From a checkpoint of a small image VAE.
Model: 32-pixel images, encoder activation relu, encoder depths [2, 2, 3, 2].
Training: 10600 steps, batches of 384.
Data: trained on photos with spoken descriptions (Open Images, Localized Narratives), 203450 training examples, 20.0 epochs.
Rows from block 5 of the encoder, named by matrix and row number. Rows with one number belong to one channel. Each number is 128 + 24 x the weight over its row's rms, rounded and kept within 0 to 255. All counts start at 0. Numbers have three digits each.
# convs0: first 3x3 conv (encoder.blocks.5.convs.0.weight, 144x144x3x3), inputs 78-83, a 3x3 kernel for each
# convs1: second 3x3 conv (encoder.blocks.5.convs.1.weight, 144x144x3x3, transposed), outputs 78-83, a 3x3 kernel for each
convs0.26:146131170120000038152109152132151140149145109132124128128128128128128128128128128130127112118141113129120121108141101107234166079134090158132160130135122158062147
convs1.26:117145146104076090099104096148100132152128085149092151117144125105122092065080117108121120114127134112109117138097142093104074133085098185154172097137140138084130
convs0.27:155215129143097078175139181124103115137157096110086112128129129128128127128128128126131127124123116130133124147053115157171136125158076075052135138147084182137176
convs1.27:126096112077055080119054073115126146116157131134138132140141113151150128140071164112097105139126144144149141131114106136133115134062082115135116116183125135175165
convs0.28:131108121083160158091137151156111149164000142155074154128128128128128128128128128131133130132128130129126134145154140153111129125133141129135095127100122118151099
convs1.28:119159158126121141162131149094107102104023110106118104129123146158136133117136157118122115121138106126118119125116113116148074133100093124138126144130141151145116
convs0.29:125120180130091149119121088126132151127132167122117124128128128128127127127128127135130127139129124129127131109107136093137145144144128136149081175135042085113072
convs1.29:158130125101147123134171118141113123138152166144104130139110117102121149117130082122111122136107119120124132129132103142105146134132140125145156171073081153123145
convs0.30:130111093130133142155123131111101087136102131136108135128128128128128128128128128133131135126128130140158147118114127134142139137096136062087088098146125151237186
convs1.30:098080113139159136185159156142142155138154146105088139149151108143150131144138126128136119117124123126124130133107118136130143144161123120073119134083137114180132
convs0.31:139179183146120086132054060135102130130126135140134095128128128128128128128128128132147147128130127120133128135010057121112192123241186136134149116182150103113058
convs1.31:131128121145102095076094105130123107130113109130108151130125147130123119063104146101084108124102127127107124074081105094100100089035118108140133150152123163138149
convs0.32:111104136101083109137074115109092075145107118137116121128128128129128128129128129099129099106139097111138095095130111149141158130173126115114137158193113125181143
convs1.32:175163161186217177144130162131147125129153082129092140119109152160129167137122121149123132146104134156130145103100108096104073125103145187123137135107085089079107
convs0.33:104129140113108135106098096107129136075122149118160147128128128128128129129128127126145116138146148125139123139132136122113128140122111168168159164153154157162152
convs1.33:095084088134126100158134117135132113152122121151143126114126118150160153155128109107104116118085100113103114119138143090112129131130134121070146044022084069037092
convs0.34:125094109099127131152099084126124124153134128136126133128128128128128128128128128130123124128110117130118125131104150139026089128098144128139123141069119109127105
convs1.34:153192155126103153148117107130127144117134103127137157129104176095098163139140168137143113141140124134140135139097160123124163152106154217072116092000045179058100
convs0.35:120073085135080052161133143121134114130114117123127129128128128128128128128128128119118118118133122113112114112149131135154157118125095088152088122101051132101124
convs1.35:102129133139137130105126123133115153129150080148135151126133122107095131125107128126120118118110099128140128156114141074094099114110128189141167106094097158151118
convs0.36:076040074152211179070159072123113117087111126116150141128128128128128128128128128128119128133124128130130131155224165096038111151109172135151120102063151138136098
convs1.36:142136127122091122102026091138131140137131125120131139126118149131083145129161106154165160152148138093102106118088123079052099115099129163095123111175120132149149
convs0.37:124163139132139156122110122108145142139136114136127125127128127128128127128128128121119120094085099117113096106105106131140095145144104115116144119142125154173123
convs1.37:121107111117146170107123127128159109107130111151147121098086090118102115129126102150171162146149157139131126109086103117135116118106133096120151120137144103083037
convs0.38:137125135142167152132122115109130142124128137107128124128128128128128128128128128133137136120129141137129136126132131125121124124145140163150172168131159160153148
convs1.38:121129118101130099063116110144121137143106132150110138106148136085166126103143118121116108131116124127127135180142130153167137166143139101103123097105136120117169
convs0.39:157131110106186112099105043162137132051063131140122109128128128128128128128128128131136130126129123121132132156135140153068163138165172153132129134182117161146092
convs1.39:182194200157100136138141125148123141134103101104085128142128157140148101073147122129143128140114134138126136073110119066183099123114111085086104074133131107137170
convs0.40:146121145101216089130047138120134124129131100116139148128128128128128128128128128125132131125103145136134136120150123125149131118115084140133141150103117149127149
convs1.40:114104095135047147114094091120116110096134122122152120145152145124132156121124117138161148127135180132100133156142151160055139138114130109098092158168083114079083
convs0.41:073131073115135226124144111110083126126101126101136100128128128128128128128128128125124133132132127130135124117090159135107089144178132179212141126137194122139149
convs1.41:095081128107104127148141174123143136132160113148126161114141161106106115120150100131144129133130135111132129146159139129085114121133146116107119127128149128069094
convs0.42:079028053157201201099171076133120119109112129126143138128128129127128128128129129135129128135124129133135138165239175104036101140073165137148104105086148142173103
convs1.42:155147150111075098169149170129114134131136124127121138123113131086077093130152110156166154141151134087081101124060120103092107111091115140092116101145103130152142
convs0.43:147138144161048175145101157132115137210194158158143148128128128128128128128128128126128124122131126129131130103078118141160107120100111110109122064062104052067099
convs1.43:130134165115118137113118101146130135122120101151127144127133081114166097133102106126103100135122113124129119136155136137161130139135114131159138165217172135137126
convs0.44:114079123079054194156084126127128137135114138124130140128128128128128128128128128127126131114129140120126131141177094193161016128165100130128107136069076124120145
convs1.44:138093075062140112127163149122105116113073170136127119139119110162109146138135134141136117144137102127121112124143125071115141120113133068134121178165183090146164
convs0.45:159095089105108195077137077148086113162105137179093105128128128128128128128128128131135145119120125132122137119113164145108084124094169074158071099143151099172104
convs1.45:141113177113130148150147111121038149126057112125074154128113129121103124136145132114125126118145129119125116116139151115137145140149126156144164084118139188147153
convs0.46:158145145127106113081067067136132146140152135171162118128128128128128128128128128135126138142145137134119128135116124140108147140154124124139154138161125127122115
convs1.46:137118122091028052125087122118091112145108110104137134176147143154195125187093163125106110123124124114109110133107112113134121135114139085091084122188162111116121
convs0.47:159076101123098090129106168105135137087152136119131102128128128128128128128128128114117122107130130127118118086133116093114147133160114108079066133091114147074097
convs1.47:106146130150137138152168101142096133143113132129094134120109123153191161120135145134137154151125140145136119117093119091151185127133164152121145124113123152111137
convs0.48:170058193117132101099145165172102155110117125128182130128128128128128128128128128131148131129106125136122130112173104121110126108101142127214131145109120149074110
convs1.48:144184163092100076127100137103132128116088130149113135091091140154151141140164095141162145100118126121114118131117122139173130122135129152153097170126127095101139
convs0.49:101121096126133122093107029167134135130104127143140099128128128128128128128128128130127131113122128137128127122156136128038125162130172134095062149157125147149082
convs1.49:103158117155131153112129103127132126129129091118138175120140124121075142081088089145142147125127127118143129146121132117054093111117163186137111144078047180117114
convs0.50:158164143122179121146041152132135105089104139108112164128128128128128128128128128122127125114124116125127123122096117140136153066113106120088142122118118072146112
convs1.50:083124054142122144105144108120177148148147134153092108122114147074063143120118153136146131138134158144137143139125176115102120146178155141057044108114074126082132
convs0.51:126136158133112077145090105121121110156072065116056081127129128128128128127128128124134133107121109119119122125118108109104132105121096121110191096157247151131221
convs1.51:173124152190153159135157149126120138127101119137121118159107135179096163115146100128163145104157142142130131102169131104179162121125137027116119045143088123159106
convs0.52:144050144119136125110127143133150125123115115131133145128128128128128128128128128125126123121117121138144135144226123137131141111035099123137124095073098136132129
convs1.52:114132144071076106107108146126114118125111115140132129127104137144096134134142122149163142128135131097080091118037096108111134123112118138129130113128132136137125
convs0.53:111136208139128225132122160136152150128158115142142147128127128128128128128128128133121131133136110130119119133144106109153116108128107174124184150125104165088148
convs1.53:117111103103147146107125141090137123083129123084130110132096126114142146092095114144144126129180110139173100130109114120117106139111124119128102061137101126103078
convs0.54:118146120161109029136125075115136127124134110122129101128128128128128128128128128134129129143129128142128129111128113028186189071155148122135128021238106126162117
convs1.54:155171116128147107126126139138095154125103137136103171139149137158161127144156148108152124097140119116128137103135144090099121138093153125133146081118107134132144
convs0.55:160080152099027035150162164128122130133124109112129151128128128128128128128128128132136133125120128143141135109127092153184156097025069094117131132148133096053135
convs1.55:146131142176161185119114132141137122126129141140138106103079129140154110118129121140148133111117120108097112115099123125113128115144102096192139130166151112169140
convs0.56:213061175120141072097103130129150142143077071132174117128128128128128128128128128135149125125121138137115130118171107140138141131089139146163176176137172162161183
convs1.56:145180202118107124110114145134182138090101138138147134124083158187150132119158086130134143127145110122144115110122105107160136124135133105079085102150055091139087
convs0.57:151136116087106117109134094150127139159107125168118118128128128128128128127128128133129144145126140142124142133123136164158109122130160095140193079117207078100170
convs1.57:137141168134104123153099095114110155125121131127133161115154110138110104109117083110131113111138124114127109116121124113141139126134136116160117021138192096118096
convs0.58:169063166129070131103141125140200134134163110115116138128128128128128128128128128140102137132110122121124119076152133103136096117073085039123115070106122114093134
convs1.58:169158167125074138109109143131108124130125115133123073120107076119132080109136046126146110103093131119094133107116112115147112128153086081130121138193193127182162
convs0.59:126166156127119142116166139121128129104127127106126097128128128128128128128128128133138136121129120119122118083091118154174171130111128136205135108144128116031086
convs1.59:091066131110086120108112118105108137125148141135153139122087157111121119110146123136117141129123127114133127118135126105095113129144150095161114148109138118060092
convs0.60:126104141101110104103159159163184114141135108134134118128128128128128128128128128131121126127123127129110120129157129108175111115078082107176117120137133189149173
convs1.60:117127171111100121120114136144127112154153114131192103146161152081137128136117127113153121134139137122115141117104123135119142150132137113057096111093119097111085
convs0.61:155135154127084122148168179132126110174106099122103140128128128128128128128128128129124133113116118132134135107170123158222192100076085091171119111221128099081132
convs1.61:115121121139121127124147103163121136119148074139132125130126114153085084138084102128132134122126135114102123144129151074069090105044104161144143152160142136139094
convs0.62:127123145156142091162161114132125122108145119112145113128128128128128128128128128127126123127128129123123128146137078131150176085124149167149171051139195038092155
convs1.62:116107119158082102131139115130134092155137080144136142142090081125085070119118113124136145118124129122127142150115107121120126147125151130087017116127113098108138
convs0.63:141079098088113225134146154118120143130104124113101142128128128128128128128128128129136132129131125131134133136171162190117057147082116121145131189003125142079128
convs1.63:104098121068105139111118136135094123121090139125115134107092131094110155146141109142137122133147127113126109091123127092126108124125148075084171054072145151170152
convs0.64:146040145077123104164071129114129148143112084149113083128128128128128128128128128132140137135138138131133129105182119189109155111179087105168131172158154145144157
convs1.64:116145095117116142141129103149125084152107082131132133126101134164105130105144133149131134140124138134127128163106149134152085134060137148093130076129108151099114
convs0.65:117152082116149123081097093133123114112150106102192109128129128128128128129129128125132141134113136133134127159141111149136122118134131175180096104104147129054147
convs1.65:151099156087103079128100139108094158135148119140162164115142114099113118105148106137148118113107128103097105127114126122129130091109130080162130115142177081114078
convs0.66:121079065068120097136111059156129128109099144124158157129128128128129128128128128138130135148140141135123142138131131163123147131111145137129104102142099104145063
convs1.66:127138100132104088168152128123134163121075163111089165124165163103119085139176138105110128106128133104128129151116127097123106137136129139066071118101109144156154
convs0.67:149104121097126074105105141121122119114077134132105113128128127127128128128128128133122135127137135133134117082152117142124148115151108101098018138179033117096005
convs1.67:119118061110112120130093083129111139144167113135097147170120148170175132105112128131133120115084112131132107126118145107114109148113137189118144128092099196130162
convs0.68:096106142084167135105145148110130126085187145118125130128128128128128128128128128125114112140079128124116125135120136150095140143141140125107115153124116093120091
convs1.68:133156118152128145132124136107157114099090177123149113119121112171138191098136114117132129135118142136122140114111104132147122139146138126105102101063093106095103
convs0.69:150134093133077087156250132139121151130121103128140132128128128128128128128128128128123131124128132143143129117123105170182126112000136150160112161138131154065148
convs1.69:101030072143133109083081095116118125114115115144165155147082114140142123120157083148111137134142121094137120104165134131080100154154130116167125113181175077159145
convs0.70:116125109127171135169120117142146128155165136128140131128128128128128128128128128135131134121116130128127128121119127164104141113103126120128087135129130129128093
convs1.70:130145135125087081122138121139151149130113061145151137072140108108051085088111128129129128119120127127126117140148161091142118128114123140118158099082174134108167
convs0.71:128099124100072166129141176148121108117095116147114114128128128128128128128128128117119112135118116119117116158138099169118070132088106107112164113088160075139173
convs1.71:131109106129151150128125143128118104141125163156146128149152135132139156118122121117134143116124128130135138169127118144119125141142128140123135167110122157121111
convs0.72:108091109153119145136152107108161134115167128131147161128128128128128127128128128129136132122123135129131129079124151110151077116151118057124142128125024035108083
convs1.72:173138132125152124134136150136120100123139172108098098147046069139157116144098094126129124132105122142137126124115092114138123124096130137169169163182136097114108
convs0.73:076112133132167039070135112124110148095105198121134164128128128128128128128128128117122129137130108127122127162117125095070153133130120144093095142030121119130085
convs1.73:138160150128085129148133100126103136148088120154088147148133146153052141121127149132151130144150123121148129170126144144045076133114132134121151181089045157090121
convs0.74:105146165129101036143116119128127133149155122120167124127128128128128128128128128130133129131131130123116125106053054078176207074157098128087127098203104111095129
convs1.74:108105130123109129106108125119141093137147079101084133172132103113147098160137148106117120108092140145153142151120125093122112076060118131129097118180094159139132
convs0.75:061139144064150137096096161131134109150125139118131154128128128128128128128128128133126133126135131123127129136131135115109132099127109152150131114161075119121125
convs1.75:158156121137089124100149210146153133134127103126119115106138123063040138129119162129139135114141150127119114135120157139121137095133139143138137125051100063056093
convs0.76:112053115074145077105077108138127119130101123130122119128128128128128128128128128130129127124131128127131128140183144158000169132161148122145121140157106089122093
convs1.76:200201163149084159124149155152128104133122085134106144125128148131145170144135141137138134133126154141129135108088111102219111138117147138082110071084050111100094
convs0.77:123074081000097117095139126140137127127120133133142136128128128128128128128128128128126134106128137124126133102131136149026066123106135110091111114074116110124111
convs1.77:097093115151162025114144138111112110137095110117138131135145147133107151125127126157140129155135129150144120152135142076000173144147105138159134169175191131162126
convs0.78:065104113069041098084048082103113139143135138119118121128128128128128128128128128119119123122119122104113112086112102115142090119158100117107094188212129188215128
convs1.78:157185169120146163139126114097126109106105103137151157153098086151127115124113104134108133133142135128122117148123143172132168152120126109154114112151131108175092
convs0.79:182168154058113146161114151129134117133110112123123107128128128128128128128128128127127129122133131116127123100091113211150098159166112141103141186110112139099133
convs1.79:133098076092150160100095105105134139106126159126122110137112138125103131110112138134122112141106106150136119113105135086101108112094118068114095058146153041088116
convs0.80:083148124136121172109143101133160132123104119104072104128128128128128128128128128125119115125134124121111129146162151125104102136135164139091123117136144092155098
convs1.80:179187123128127122170174133152183151112134119136074126072106146070071161131131121118120128135129131143148135098115114141156125124097109102126104138096119132093129
convs0.81:112115147113040097148212181148149134107117107100097132128128128129128128128128128118120117134132127128133128119111120117167139090080117052065151140150106130148168
convs1.81:106084094097002039152133129129132157114089134121102135104140116160169179120125093114113109125119113135147145099126111130127142119132129090097115110137102079169148
convs0.82:131114159172108180140116209138128116134155137125138147128128128128128128128128128125119117138117107128112102114110103132166094119140074107132124090138122088115108
convs1.82:097117071079101070108107125113110160097059164119156114159129127173118143138103140117137126125155124128131126170115149180094172148136147106082073074085090106093075
convs0.83:096099107138179194123117134118090135139074162136110153128128128128128128128128128134135132131139125128140135141156140140070106135121128088137087136114193091164105
convs1.83:137191162081103117100090119117043123144061106124052124145128130132084130164128111131115105112126103135120103150093147113103117163133124127130126118165132141139159
convs0.84:142157090118209009107144114125150132092145168120157132128128128128128128128128128125127132136130136129115137152101134121038206135078155157083082146120084146074092
convs1.84:128129136135094112127123121131131108133092063135151135157083138164079135130088125103128155099107155123126149148099117130145088136105097138144073155168097132174044
convs0.85:133124128125095097131123134126150122097131115121146114128128128128128128128128128126127120128139133128128125100130102100166128091119087150102156138081113162075137
convs1.85:093117154130147132162174140118104136143131149133098128141155117104155142119136128131138130136133139132134130140123152120082161151155157173112199111065113174112188
convs0.86:113172097180199177081053090106135133103140116132115123128128128128128128128128128131129137125116125122125128175137199079073115173210144116090133107076148162176143
convs1.86:101158127131068097136096115147147144124114130123131133132163133142107153119097131107108116145152147143146147116102110109045070100083092147158189122146137104102092
convs0.87:148119178099000148138054152128133149172118101142105127128128128128128128128128128128136125120128137120132132122138069171213085130177102106113114146167077111128140
convs1.87:082194145121153127124112117132135108157105102131129112140124125141135085125104112114125117108141112123104110134090122100118105150084136133129100162144109170129105
convs0.88:140209179141113048148144142123159115082165103120164126128128128128128128128128128119105116122130125125113123101099104130182181116144100112113154121153114170117159
convs1.88:122135121103074103088085105104146115106131114112157115143125124095097126113070117112114116136146140127128119119109104116121114130119118108076092125137132108084081
convs0.89:125136133125096115143099133100113153138108083141122135128128127127128128127128128138136144132135129132131130137149161127076107124176109126191153180148121080088097
convs1.89:122121106126101105138162173119090142138063118150118129106118110187158167136133137150133124150147123155148121166140137138143104135078136180155149103170083112075098
convs0.90:024155093091232141107117092111120146125131163117130117128128128128128128128128128121132135113133133139131130119041162141020157156170152135093088130117125135137106
convs1.90:112106114114069104148139155122134132148148097140154131120112138095122139106117155121115129134145121133120109110092107103117112124060127127111138110106140143074143
convs0.91:083081062081131145129062132120098059122117177106091133128129128128128128128129128138127137131139119127130131142136146152113150124141137102104095153192148018084076
convs1.91:114125087149181188123128105139122112143144113109063149131101150105169137142085145125145129110113105147145149175143152112112106149133148167176194135092117182136187
convs0.92:114144101101131070128142069142127144143131142124123125128129128128128127128128129130129131131118128134122122156052153124013150120081160145145106175114142119156036
convs1.92:116140128125106186173172135076120149084110141113105146125123135149107133146138127115135152135101149146133166125120124135102073122131134121102096151091075164127180
convs0.93:148140151108091103127107113140150129105118124115137121128128128128128128128128128120119115120133124118114119092098098149178149096120095136133176086075084122074139
convs1.93:147117133107118120093125114128121130158168163129113131148188158078145152123121155137141127134140142124126124152106140090079107118134130140147149103119112157117136
convs0.94:151018155086110071130161114102127128146102121110159113128128128128128128128128128129135130128143137134120138102186120137099155134092136098166136144158085129134166
convs1.94:193146174123134119133111104147130101107121138132104147154114152125140144157163094138104122125140137123144116107088113119196169104109105127089096114148112089139114
convs0.95:151106142028071110174096102115103117147099117153125088128128128128128128129128127113126119111140111104120118097143142147126136124156122088127112119135140106116177
convs1.95:129144134116145174116131119169120134158152106141121158143145171129135152140123124153128145131107122119146149154123121112146110114095174161133116137121077142086143
convs0.96:179150135103043110136126165120151124141147087122138122128128128128128128128128127123127125127129135125124134117126105172192081116125089115101134050096093072075158
convs1.96:111098137095006068095079097128124118119146115121140145132118120115123093111101103133121126135130128122102108099121110098127087104098113146120115173187151142131095
convs0.97:150129147101123070119092133172148110100070105137151112128128128128128127128127128128129129129116131131121129148157108109100141118108137161143132094104179191132138
convs1.97:093119147190123142149129112122140141151064071134157140122125136170105178118109106113138154110146143114137145139141123117187103126124133158145079092136149127132118
convs0.98:128108107101171110094097093134119111093085136125098119128128128128128128128128128131133135131139126131129130142173154135000178142151137158165100170139158169164143
convs1.98:105122130119053139118136106160120120149103118127127139119112141119142095126134124132137145136152129118134136140146122088249090111092107148070134081080067118073057
convs0.99:134131113076183117142166042110137133151104105143120096128128128128128128128128128132134144130148128131147140121155141152108145118132155121132160126183133143124138
convs1.99:155073148127119136136124100162148137158170113116090172127139146122126169119120109120138123109125125117121127100127134104147139078106140079148109082161081075137129
convs0.100:110150111097061089153119166110117115154114115115108124128128128128128128128128128143136131128127139133134138116020110156189145096135067095083130102163096067073150
convs1.100:167131135117063102130085123139120115139143109124103114137148100125180120142090161101101096116104125133126123133138121103138122094066096094123119103183167139174165
convs0.101:119086169153086151150210096145125134106092113103124144128128128128128128128128128126127109122124125128127127182185069125184090082047134096093092101121131158167108
convs1.101:126098089107098071131164132129113121133119145101123131157156151131129114144112100132142121133127130126120145130118108136053140130095101097068035115154138069173197
convs0.102:072151123137197139127130126115080130116106147115089112128128128128128128128128128132141127123152138138136134175122140151039146125079141140141149136178169137194138
convs1.102:156129097127119134144125148140138130145125101141117120148126112140121099147118124124126112134158120134123111148148154121140076139148127113055094113027109113079124
convs0.103:073129090121131106109157117108121134132102166112112129129128129128128128128129128120115133137132135120108127126098118096114120129102115122092092068111080115088090
convs1.103:115166136092115099125113091140092139155056147145116136153160122132157144162155165122126106140195111133148139142183129138126108144160151067171139079151091083187108
convs0.104:098158037139149000099157125124120118098129112121132111128128128128128128128128128130125122137132109135132130154077162108058187171105144145092152104086183148105131
convs1.104:057134119143089135198135127137145143139106117140146128146067131123034140145086132109131145115167145114157148155084114130103066130108130159139102163157117168163084
convs0.105:137101109065159145148049096138128097106095115118129118128129128128128128128128128121131143126135143125129136155154137202049111138182143110125197112125241080118141
convs1.105:133170165110100165157152141140153153163120091133091124132129150151077134119094098128140121129102141140138112127088135077153107136101131117097087032081131099091129
convs0.106:161134152119098095100139082145127126134059068124130143128128128128128128128128127132138140124147119128117118162180155156099117138128146129120131149116151135213150
convs1.106:150121134120103161134126112131145117125067150139120136160156135183154132135138077130098153161158116144182131132149115158166091114122096153099151152111136137149141
convs0.107:124181147158113086093110169135194142136196098111136128128128128128128127128128128125104126122122128130129125125112130119101139129141097170123169158099124173131213
convs1.107:134173127116109128120122093120155108093113115087127074116119136091147108143127133099115143164140112129117129112120128134169149113150126031092087133200057063156050
convs0.108:145202166089149069149150187133149122113165116108058137128128128128128127128128128126112128132131122124124132113122107143190132117134096142082167158137125139216146
convs1.108:109112112024000063108111118138142133124143128133149128137158140097089159112141134113087112143164133133132123117094111170142147136113113091057097120125125100134082
convs0.109:116131103112062136145120106122140129161156170133118120128128128128128128128129128135135133124125139125133135063106149173179062122147086075144089141143072068081185
convs1.109:153148144111143141145123148143111115130140118117135118158120145122117099110125141114132119142120130116126135124115126171138115092114138126128138174195190113177120
convs0.110:115128095126153112101114097147145132087127135086141130128128128128128128129128128136134140128130153165146157142113170087136137118139143165166131130074099134105092
convs1.110:139149133127122152119119105134145150150133158121100110116166144123141161110102115132156126140140132116141113145117131116094162095156152140116105134098061132148141
convs0.111:124125135107000101115106143104124139137127116110125133128128128128128128128128128124132116135114131134126131098087081037159101066109086077087110040090097100050103
convs1.111:156066165136069125134152144142106125141135114136105125117140095115165061153143123116121136114135157138145154128177073125146102123139133121156169146229250117190194
convs0.112:135153164149080139161166156126146148107124143106128163128128128128128128128128128123122107115130113127118120130133106105183101137115090129122157081094135181144182
convs1.112:113054109082027070125109132116120116103061124106119103126111112134153123146108135116129130116159108116128121137113107128138131123125136132168137122125143170135110
convs0.113:154189157147156129100095111118139151092109073125122171128128128128129128128128128124128132123104109131132135115107143092132127123092105180176205173108155191147133
convs1.113:156113103153117128082109132166169108100111153112169111082133128169180162121105080139144125147186141112131097105142112145088127149147143094079124147145109103122093
convs0.114:111142106163181155094118108111137126100140145103135134128128127128128128128129127146147136145145141147157146124123102104116108130117109147150133154137136122115126
convs1.114:121118143122100142144151151113114116114108106126124121111124118139141143160149129108104090129131094112122097135154134130111137138144145182064118106049097194092168
convs0.115:099165103187188093084186123126135118108161129137133123128128128128128128128128128130126131139121126137126131124155200000116194115085173103111131078159132128170102
convs1.115:094132141154075072135121110116129106131081147143133092153115128120111131101114113108142144124196149100148136124128119126079076092096119122106135158120137136171174
convs0.116:153149142193173112130097091129134111179151151125116123128127128128128128128129129140121139131114122139127127141127079127128103132134115141133151122134102128086083
convs1.116:112099138107117091117100120117152123133123096136146135143145121160174117153121134131151127136197150129139115145131108143122154150122107115133130025124181067108169
convs0.117:143125146087071112146083109107131151091095136129146155128128128127128128128128128141139125136127133125131142124141100144144104099076133100122239137131194185207183
convs1.117:150127142126071084134081090124159112112087143129144150096119117151207166100136129123124118131157130103131116130123122119135138139114125159100072036124158052126161
convs0.118:095085087136155125132159173094127109103112094093101134128127129128128129128128128137136137129134141144132134123144130117152139102127136138102108192136083204180159
convs1.118:106078073067073076140188157150144121123122166112127150086124115122129158118134153118120121141168150122126131119114124148108164097109136116131124149139069112156151
convs0.119:071154105122071146091192109133091128115080116139144140128128128128128128128128128127135125129141141136118136164081149112165074155124155166127134105111146165175135
convs1.119:138148150096145104135121125105115151141043147127151120154179132098151116130115153120109123139154112132147124106133092165148139116161108120156114145141162111130112
convs0.120:099114094124101110112091078099097126107079080101095113128128128128128127128128128138130129135119125131133136112116122121140122132105117145234185161255233125208147
convs1.120:157138133142139136139141121126159128133132118133163121123152118144132104129178109125121131125136115108119136128144153130092087124108133114134087099114079116140087
convs0.121:097115119106139122070065050132133124109138163107125113128127128128127128128128129142130141144147139148142143136140128138135132118123115188167152142076087155136124
convs1.121:139136145125108127135126116134140142131120135136129144092132153099124153110134166108124118130168113097133120143140161124101136134150139125081116072056095114066132
convs0.122:127089137111127071106112131134130121111163131144146112128128128128128128128128128134129127125133134133131126121135119127096165105123104135128142143121135206133146
convs1.122:128154123184176147131102073104116071105113050106124094134109111174180114128114137123102134156101134135135123109123168099131126148114133115067135090109131127088085
convs0.123:104120143115098115125105106130146152168156154134135142128128128128128129128128128132122115136132121129118117106134133108119122107116127140171133143147061124102128
convs1.123:181145122110136094115119115109116107105129125117135119108103112083124154086109130127132112118182110122151116135130136187150138140096137102062138178085156124084123
convs0.124:093129120132127126133073094131131130154193134140190129128128128128128128128128128135129125136137126139137135160145138151083121154085119152104157131117172165136156
convs1.124:135125132095107106135146148136114125108104130122143137136166131095054121133104147136111135138134138128110124133145114148172155119115099125106120142102163096113129
convs0.125:126117062110111113083128093121129142131101131136113136128128128128128128128128128130125123127109129127124126127080125098118103138095143166116130111035184192188132
convs1.125:146120141146127152143136165104101115070124147151141103105120073142117099103139135110125131134139122113135122139159142206181180135130109050112086094156173068151080
convs0.126:117176115110152126115168112129107172132096144146146153128128128128128128128128128119122107126108129120116131142078177120111166115098162109153073106151070145126079
convs1.126:119118146109098110095078114121120121075130120106133112111126153129138153115122126118142127114136138138136139127150136130138139096158112090146148105092155046170148
convs0.127:074110091087114100055108115128133158105138153119132131128129128127128128128128129163164163172164166157155161142107129127132134136138147190224170177181164116106118
convs1.127:140105117127104102139136156126130110145131131129143134045130130116176175108147146092088072100099092095096061104125116136113118143153140124086081085053071107044112
convs0.128:124134101165063160113130146105132137111126143109118134128128128128128128128128128128112120126109112128124123113069124078143060110044106113091117108109100118095116
convs1.128:175124113124173109118106140134130140125125168133153144123159121107142188132144113128146116142183150134143126130219131184081177117205147091082126109024118126099148
convs0.129:138155099166127133144119129157129109094123128119123155128128128128128128128128128132139129146134137150136134173106141124130105129162121128151142159159155127133173
convs1.129:115172149120147134133134160111162157137135151108095070081151136131146141125107120107138114127099127136138140117080141139118136096165131121103077129141109079161117
convs0.130:157091158184040157157147167123136108179167109143144118128128128128128128128128128121126117104136106125126114089140096140193071105116081107108156134077118123097167
convs1.130:109087130101139194105122129125083119048064152103095119137137118142148103156137117131131131120146117124134127121126127125125118131147128094140104103166151085143119
convs0.131:120135122159098146143124125097127139119136187138148154129129128129128127128128128119118127128126128136123130112075144122158119118124127037073040084084048089091045
convs1.131:131130091110116105158126120149087150133111130154099131125126144126133078133133167136141137137156126142167144147135142135074101126163152174147133149094060151112124
convs0.132:116158120135166019151185047100109120107141103121138091128128128128128128128128128132122134137108103131116126137073090087096186124105181123087098087145194097170168
convs1.132:166127091134125110108107152146122126117108152135150136095092130125082116155118147096121139125132150118137151099138118098101136096128142115152137126163136125153121
convs0.133:125150121125140113118134115133142113095138086128142109128128128128128128129128128133125125113092125126100126150131129118124106134115116146140171132164126127124146
convs1.133:108101130126114155114146132125157120132162118131148129139134099107126133132117088129138155138128156134153154132146117122081136132125124161109133125102139130088096
convs0.134:081132099134224164093081064116118137095112156141135131128128128128128128128128128132125133138129128129122122152086142090000080153174163142091141123033148146167119
convs1.134:104069110088049133114124128107121129104153144134150130130100117129084085113095093149137142142123127138146140100125105140023149137156126101140118166135167139154169
convs0.135:109064076103085128115102119109110124118105114110105117128128128128128128128128128134119132131116126134127137124114120129150109126136139126183129161228161124175135
convs1.135:131129117119141115118129107124160140123153125122159139118122143123098092108118119119114115125128120128129123125139147149110156123117153101117088129136126119140106
convs0.136:136160156161151159141173116152141136112197115160183148128128128128128128128128128122130120134098124132115117132095096094143113131112131167148190133155136141132120
convs1.136:144144162099090113117160106144141067084153072130139106146115109142134142109127137123108139147134143122126128141136125151127114142125129070116126096135164075125118
convs0.137:073000048154184171096172105147114111088105130112142146128128128128128128128128128128118125135134132141137139167216166077028103120065126157147113088067127117140110
convs1.137:077065100117141137120115136127138139136145149138125135133128120144128133114061068142145149137124130133141130139151141132000124098124098123156136170164171117158138